Weights of a small contrastive image-text model.
Data: trained on photos with spoken descriptions (Open Images, Localized Narratives), 203450 training examples, 5.7 epochs.
Rows from block 2 of the image encoder of a small contrastive image-text model, named by matrix and row number. Rows with one number belong to one channel. Each number is 128 + 32 x the weight over its row's rms, rounded and kept within 0 to 255. All counts start at 0. Numbers have three digits each.
After each channel's rows are labels from the 100 images, of 14848, where the channel reaches its highest value: "strongest on" is what is common among them. Only what is clearly more common there than usual is listed. The data: photos with spoken descriptions (Open Images, Localized Narratives). In brackets: how many of the 100.
# convs0: first 3x3 conv, stride 2 (encoder.blocks.2.convs.0.weight, 96x48x3x3, each kernel summed), inputs 0-47
# convs1: second 3x3 conv (encoder.blocks.2.convs.1.weight, 96x96x3x3, transposed, each kernel summed), outputs 0-47

convs0.78:132119058081171121099165131122171125107082132133135125194137093105100128042151145126125103171123128134151089216113124153154111120125089104147092
convs1.78:129210122094165123161117100061165138146149154144138115150096112123138066114124153143104092159126132108175115107099195149136105099139124101131095
strongest on: text has "person" (36); text has "table" (30)

convs0.52:151123046110124178122176121131141105107101128168142155182094140113127135112121098104114140169177206143138089225140116152116127123117181127113126
convs1.52:104141165103085082125117109175136124158093124096178113061115118140109112096143202123146099157103149082142107140111182143128125133055121138161102
strongest on: text has "sitting" (34)

convs0.0:112151128128100108121129121139142102147105149126140068052156175108127141133120119111137093120170171126204073114121162037113115114209130137109125
convs1.0:133130096153154173084072108115086093124092170095134159084138126103090186131046092068109126096104140116180136156153142134127160135089111141097116
strongest on: text has "wearing" (41); text has "woman" (27)

convs0.85:085179046109100108092165146202093122133107121110080108157088119135091108186098108134090127087103127139159156171137150173088112148124153156149137
convs1.85:139124085136140093127132124080111071125128148097101205165090138109079046085169104140090099164120140152117104147139120136112125091132107107124108
strongest on: text has "grass" (26)

convs0.41:099106154147083140159153162113078080118182129156134106071124117059110106098117090140163090065092110129086114110145137101170157149100161093120072
convs1.41:172156182102110163087094127145133104137105135164147093081101079131092184035098103112118127154108141132142130121188125138109114122142131095108120
strongest on: text has "trees" (69); text has "grass" (33); text has "plants" (29)

convs0.47:137109142141095085115251228158114130150097109111124154111112169148055135098132138120159143128118154114121128108111108140169124122121153145108109
convs1.47:118124135119158118146110173125123084079135142110153179096098099136064141062103084149090115178082153165145167121118107121109129093160114098083159
strongest on: text has "trees" (55); text has "plants" (29); text has "grass" (26)

convs0.61:146062065069126147099089133150068159147109122103097113158118125122172113062116065122142075128150130098155144084103154100083123152091132090138130
convs1.61:158111065116141088155086142167106152111186131110177166080077117130150115126109068113148124054098117126101114144138105091143111120074146101142113
strongest on: text has "plants" (26)

convs0.48:128148136109134136116255119134090119096107091108184138143155105169108157132165136115084163093118129109107095110104152147131155110056124175107117
convs1.48:135104120110132075134132151130170089159163135149148180160124078122096130023125088133148119167200108145121107158147151115139145116182158145160120
strongest on: text has "plants" (34); text has "grass" (33)

convs0.69:165147173081129144126071149092083108140141097111120152157056128147110135133118156119171064119086169119181137118123133115120144115197123053122173
convs1.69:170117158132129129086105119128109111137118144120120061161136156093091125116110046152119117158177158125109154095133172158113097112045124160134087
strongest on: text has "standing" (51); text has "holding" (45); text has "wearing" (32); text has "table" (30)

convs0.39:125081035087124133160140146165100174098141114144125121083133134108125170244093102137106129085098137164152135142136097126167105140107141145124135
convs1.39:098095119073143123126163092134132120170092114140104184119168155119036146116135160151139151172166099165122141118090135109142124115154123114160127
strongest on: text has "lights" (27)

convs0.80:104130178102093161111123152129116179175103072154122099096090100084096103131124080148093166127161219136141157105119146121075126119177169125091124
convs1.80:118150151135165148085150125139119122141120161103132181111107120107145110156120183082184134124071132184134160166142142170080077115057101109145124
strongest on: text has "woman" (25)

convs0.10:159116063146108093094138128101130155155119188171124194145102101147064131135104132138182115124118177153130164138073069112166145104152116117074092
convs1.10:118086129095128097129163104125101078156114169166137151068156131141086141212080194128116109187123119130112152073093126149139123103100116140108129
strongest on: text has "standing" (51); text has "people" (47)

convs0.83:144100184087054156109179169176083151145129101052096177156080120129119111149125139105155106116108129101124158142131098166107086139116073142109101
convs1.83:082117137149140139150152152142087126137138102134122155133107143065069010178133048099144131218088147172114123109096140144086102133098130131101063
strongest on: text has "trees" (54)

convs0.54:132091087137160200145077159127141099157147109194099159178104081152101127110141139106137073134091196113146130092092154161129142124099086079116136
convs1.54:172097111083088120123163115165089158130135087150128082115137123139084127189111063106092069087165150119140091101066129161118121126051106134102086
strongest on: text has "standing" (51); text has "wall" (42); text has "holding" (40)

convs0.4:114105194149112111120224137078080144125155110158113134121143114124210104159094113152120113106120159132120128154087152152071142136072130068135134
convs1.4:150126085139130089088087122101132105081133162133145090140104114143103105047110108116126167125090109099106248126119102115135104112171117125089103
strongest on: text has "grass" (25)

convs0.14:116147152146089093107162116162143120141154073145143123104105119111072103152108113135222077143106085179124111178166146112116116079124098178173165
convs1.14:146177157130128154118093139149087115062101123099141121159129131157093164069140162077116129153088150136210086148114166159145157120101101094154096
strongest on: text has "wearing" (30)

convs0.11:135115144105162120099082114138094120102148111132151144160133116188157151124119151123138104131079082083129088059113030148061150129082123131165095
convs1.11:106149149096149152131150162070154129129175100067076118154129095141212100100113138125136143188177123102112105095104125115109093156139130135110118
strongest on: text has "sky" (52)

convs0.74:117123139125153072147119200207122124116120144150120119101147161099119070071093085173121123100055103108165146150163167129113105129080142095117150
convs1.74:109201156184101143146088114092108115124156103082136213115133103105081088075069111112095136099134115125122081144182122141150107138125137136101129
strongest on: text has "trees" (65); text has "sky" (52); text has "plants" (29)