From a checkpoint of a small contrastive image-text model.
Data: trained on photos with spoken descriptions (Open Images, Localized Narratives), 5.7 epochs.
Rows from block 3 of the image encoder of a small contrastive image-text model, named by matrix and row number. Rows with one number belong to one channel. Each number is 500 + 40 x the weight over its row's rms, rounded and kept within 0 to 999. All counts start at 0. Numbers have three digits each.
After each channel's rows are labels from the 100 images, of 14848, where the channel reaches its highest value: "strongest on" is what is common among them. Only what is clearly more common there than usual is listed. The data: photos with spoken descriptions (Open Images, Localized Narratives). In brackets: how many of the 100, against the usual share in percent.
# convs0: first 3x3 conv (encoder.blocks.3.convs.0.weight, 96x96x3x3, each kernel summed), inputs 32-63
# convs1: second 3x3 conv (encoder.blocks.3.convs.1.weight, 96x96x3x3, transposed, each kernel summed), outputs 32-63

convs0.24:522486488511473498541418523455451503463483449518564430472446478513543489471462411521455456537475
convs1.24:499475466463505508561474411478511405445482566462508465464504475394476500488538507500520510533510
strongest on: text has "wearing" (32 vs 12.3); text has "woman" (28 vs 9.2)

convs0.55:423540510455549440493497484530503462522491477512503459524486460456560479427525502440496507477536
convs1.55:503445523492496455538522482478512622554476519510476489530481537551454503514521544561545539450524
strongest on: text has "wearing" (33 vs 12.3)

convs0.60:448445509476492473485490494518514448538517465564504527479543486494459480463501445546456501469491
convs1.60:524503550553464486508539461459488489506454446491504541601514502505475527497485481634537521474485
strongest on: text has "trees" (60 vs 27); text has "grass" (28 vs 10)

convs0.3:482488484398491462531476460441429463482517474522526504414506412468493487465478512452509526568448
convs1.3:542477529468480486532513396494527492487488475523590547485477549493465542499409448460479534527581
strongest on: text has "trees" (58 vs 27); text has "grass" (54 vs 10); text has "ground" (27 vs 7.7)

convs0.73:485551543506558486496528492478516504488492484499524517508513485379554453538553513511455485529501
convs1.73:492473478499517560536509493510477537530472497487471599535466465471473532482488412477470526504421
strongest on: text has "holding" (36 vs 16.6); text has "wearing" (29 vs 12.3)

convs0.35:423547385420504529470481532441463538508533515496472478474448478525543520479494528534545523563525
convs1.35:426498463459496475473498453538604472497461523443497518445444488521473503500467535499479546507439
strongest on: text has "wall" (53 vs 20.2); text has "sitting" (36 vs 14.8); text has "table" (32 vs 13.1)

convs0.54:466469586449490492514521537547497470457478542521484528499435461462513486526453530469435507435443
convs1.54:515505446516425441538489467496481494511458517484446543514497509511477486444459504456507448399536
strongest on: text has "holding" (41 vs 16.6); text has "man" (38 vs 12.2); text has "wearing" (31 vs 12.3)

convs0.44:582413467436486442495396458483452497494526457521493472517499482405509488473503513479436516455438
convs1.44:544486452515478443515516549604431525478456538442535475517535513480440504517544517526510495541429
strongest on: text has "man" (33 vs 12.2); text has "wearing" (29 vs 12.3)

convs0.48:441523538527482478479485523472571534555518475450464460479471504477520487464457510466496488483507
convs1.48:490508490480499530532491484494464550524479520518514552539426507442517549496483427516471521489427
strongest on: text has "person" (37 vs 16.7); text has "holding" (36 vs 16.6)

convs0.63:502479436484491506545521487532539504517464568448477442524481534434493414501525466437529541523490
convs1.63:484562526479516386472517521507461476472483473452549558508444470533425595526533481509494445458453
strongest on: text has "sitting" (34 vs 14.8)

convs0.40:526501488542465422490480502457491516560420506487492493523450504469481457441414434483477446545470
convs1.40:527581487533436498474470523482481408486560542526467583536529555501538432462482490580476421565434
strongest on: text has "table" (34 vs 13.1)

convs0.11:413477440477516457446491503474465450501475442479460469498439501451505447484487489455495502494476
convs1.11:459539472517453468557520515478547534498556498436514547507518513608373504499525487555508480447546
strongest on: text has "standing" (56 vs 23.3); text has "sitting" (33 vs 14.8)

convs0.84:512442536529463484506455492548490430489479455519410444465529379539489450400542483464495452491556
convs1.84:484523506513520591589446529458467439556495442564491454549470432402551428477498482448507501522446
strongest on: text has "man" (30 vs 12.2)

convs0.59:527497410548438467481452485410506504490520482488486451465564467511447474426464553506475408527500
convs1.59:545413460480487460509518519488453483490527495519484563472451515529608421495445484526438403549466
strongest on: text has "wall" (43 vs 20.2); text has "table" (35 vs 13.1)

convs0.65:509488498479480473520534523407460483575481495515437501515531469523444552480511480480523415480497
convs1.65:487551498504481478470481478584528466475499503484554480460513582508503548536459541450524464529411
strongest on: text has "trees" (84 vs 27); text has "sky" (70 vs 24.5); text has "plants" (30 vs 9.8); text has "grass" (29 vs 10)

convs0.75:553557476440530455457519498493583589428479444522468459507460505426480508502532511501519555474493
convs1.75:538568518448550515517486486461461361517487549551512531493451471574501511518520519521547512506493
strongest on: text has "wearing" (36 vs 12.3)

convs0.77:386461509429506525450471514488457478496493435466461491548493500561450489477519467521547524441558
convs1.77:454535482439528472481436491524481498477489406522550499438564508475549519492529523517514523512467
strongest on: text has "sky" (58 vs 24.5)

convs0.32:453485503490459450537530573504459439529517473499480459479462479446543484479496519519453450538513
convs1.32:518502521508488478562549381514515507514519464467524511504426504442434511533435522409500491521469
strongest on: text has "wall" (50 vs 20.2)

convs0.14:391509511495500432483447486464476436493515456533490507561560463468465477432518466422534525485497
convs1.14:503520485506480499504529529458483510523527476440454462532479495496449451465437511536469440514456
strongest on: text has "wall" (52 vs 20.2)

convs0.85:493443460527454542477500440474476457538443471477534513543463518428471493437486465413480480462404
convs1.85:467497485464534428488440462541479487486454532502469519505490524534373543506490524444576481458555
strongest on: text has "grass" (33 vs 10)

convs0.17:548495515451462485538604486548483534506546527550495519414405517510549553515510490517458506504491
convs1.17:487413543486467413512465510490464523446433483515476466503492487475539437598480469497514489501426
strongest on: text has "wearing" (38 vs 12.3); text has "man" (33 vs 12.2)

convs0.50:492480586515573469466521422423454467475499433521448505531543474468506432454499438499468534507545
convs1.50:508536461479563509515524532458509539482461524459468529573472482537433457578465537483497548562516
strongest on: text has "wall" (51 vs 20.2); text has "wearing" (36 vs 12.3)