Weights of a small contrastive image-text model.
Model: 5.9M parameters, 24-pixel images, encoder norm batchnorm, encoder activation silu, encoder widths [48, 96, 192], text encoder width 192, text encoder layers 8, text encoder norm layernorm, text encoder activation star_relu.
Data: trained on photos with spoken descriptions (Open Images, Localized Narratives), 203450 training examples, 5.7 epochs.
Rows from block 5 of the image encoder of a small contrastive image-text model, named by matrix and row number. Rows with one number belong to one channel. Each number is 128 + 32 x the weight over its row's rms, rounded and kept within 0 to 255. All counts start at 0. Numbers have three digits each. After the name is the row's rms in percent of the matrix's.
After each channel's rows are labels from the 100 images, of 14848, where the channel reaches its highest value: "colour at peak" is the nearest of a few named colours to the mean colour under the peak; "strongest on" is what is common among them. Only what is clearly more common there than usual is listed. The data: photos with spoken descriptions (Open Images, Localized Narratives).
# convs0: first 3x3 conv (encoder.blocks.5.convs.0.weight, 96x96x3x3, each kernel summed), inputs 48-95
# convs1: second 3x3 conv (encoder.blocks.5.convs.1.weight, 96x96x3x3, transposed, each kernel summed), outputs 48-95

convs0.51 092:106116116086082148174067148142128069090093050114103143112138182068181153174139093069133158128108116172126186111103153145142158107150158105130127
convs1.51 094:134136123132171091125147092164127155151149128131076155065124113131101063147140157100080168132143134186168093154158140152138142210105087156117118
colour at peak: grey
strongest on: text has "wearing"

convs0.44 114:123118135136121152093193144112080092183153131150126186138121213060119109175120164148161128108106161093179189054118151135110114143104130114131142
convs1.44 111:116075199119124159138126109213128088116113144117127115144124157081129092080113146164110098156122133133133119132146133151141163060214171171115119
colour at peak: pink
strongest on: text has "man"

convs0.6 161:115125158101093099082175088113097085101111121223117163100172158158107119131106182115098100162115114133089146120087134098134129117192123111144086
convs1.6 134:097146086132128112158142137169089073106097151255118145172164135097125130127159169080123085110126106113093136135091145118124120101190110122129102
colour at peak: pink
strongest on: text has "wearing"; text has "woman"; text has "smiling"; text has "man"

convs0.74 107:124104104099159122088084108110095087086116101141062166072133166141141109120124113065115133137139093111164079088150120108110103099084093074099108
convs1.74 100:129066158153152162122161109104134123107187088098216139159133177189189149186126172167113128096134116169143168138132102175135123129166178203156145
colour at peak: white
strongest on: text has "sky"

convs0.60 110:119092112112090111071085128157105135132111095165143121088153137130108160124130104105127175128130180184078090080137194117140114079110155054059104
convs1.60 137:096134146064086145104096133196056192089091200189087129096132147145126198092093116128116164120117117118091164101145096118094124093158156137118136
colour at peak: pink
strongest on: text has "holding"

convs0.88 107:144074134149099184066116126133124149136132056137174100121115132139108156119070132157197135179080142124107070121163158149148150127097090081135104
convs1.88 079:105134097189084093187096125133149145068095158107181099092093180085078130142148093164139124097112132149115137103160077084070109176092155172080145
colour at peak: black
strongest on: text has "trees"; text has "sky"

convs0.19 152:162179153159148142112174110082115133189114153160148116129188110121115122175076122186130119197146231177126137119137130108109120156144133143098108
convs1.19 134:116093058176162095186184124093122158130131074099166089177112119068120096131134093192111116061151114100126114203132115149100123071142091128140113
colour at peak: brown
strongest on: text has "trees"; text has "sky"; text has "grass"

convs0.9 090:098078163122131097162147168114081042105132108138095146109130138119132047112145142115095134100115137151079115051121087108131144123107115098191107
convs1.9 106:159143093097229101069120139162169125195169115161141108061128111123086120160138125093167125135132128130146156155098122117115108212125122177203126
colour at peak: grey
strongest on: text has "trees"; text has "standing"; text has "grass"

convs0.1 117:084089166139145132092135080120135122086152135068128145106084217122120128117076116092111113123091140109116124144126126150154092143108163142086130
convs1.1 104:136122076163124119122105087104128067084131094091191112121136061125123109172127097138108124126169064080114078118070114163093150074125112114122128
colour at peak: white
strongest on: text has "sky"

convs0.64 086:158108125094128132117090116096113041116113077205134134108083119085125093146081141085120138144144101099126169084102116170090116067120145087119168
convs1.64 093:091137154152131090098171179126181144126133127124158106162228197166173126117116161127144153123149108147119154088116107096135156119145178170150143
colour at peak: pink
strongest on: text has "man"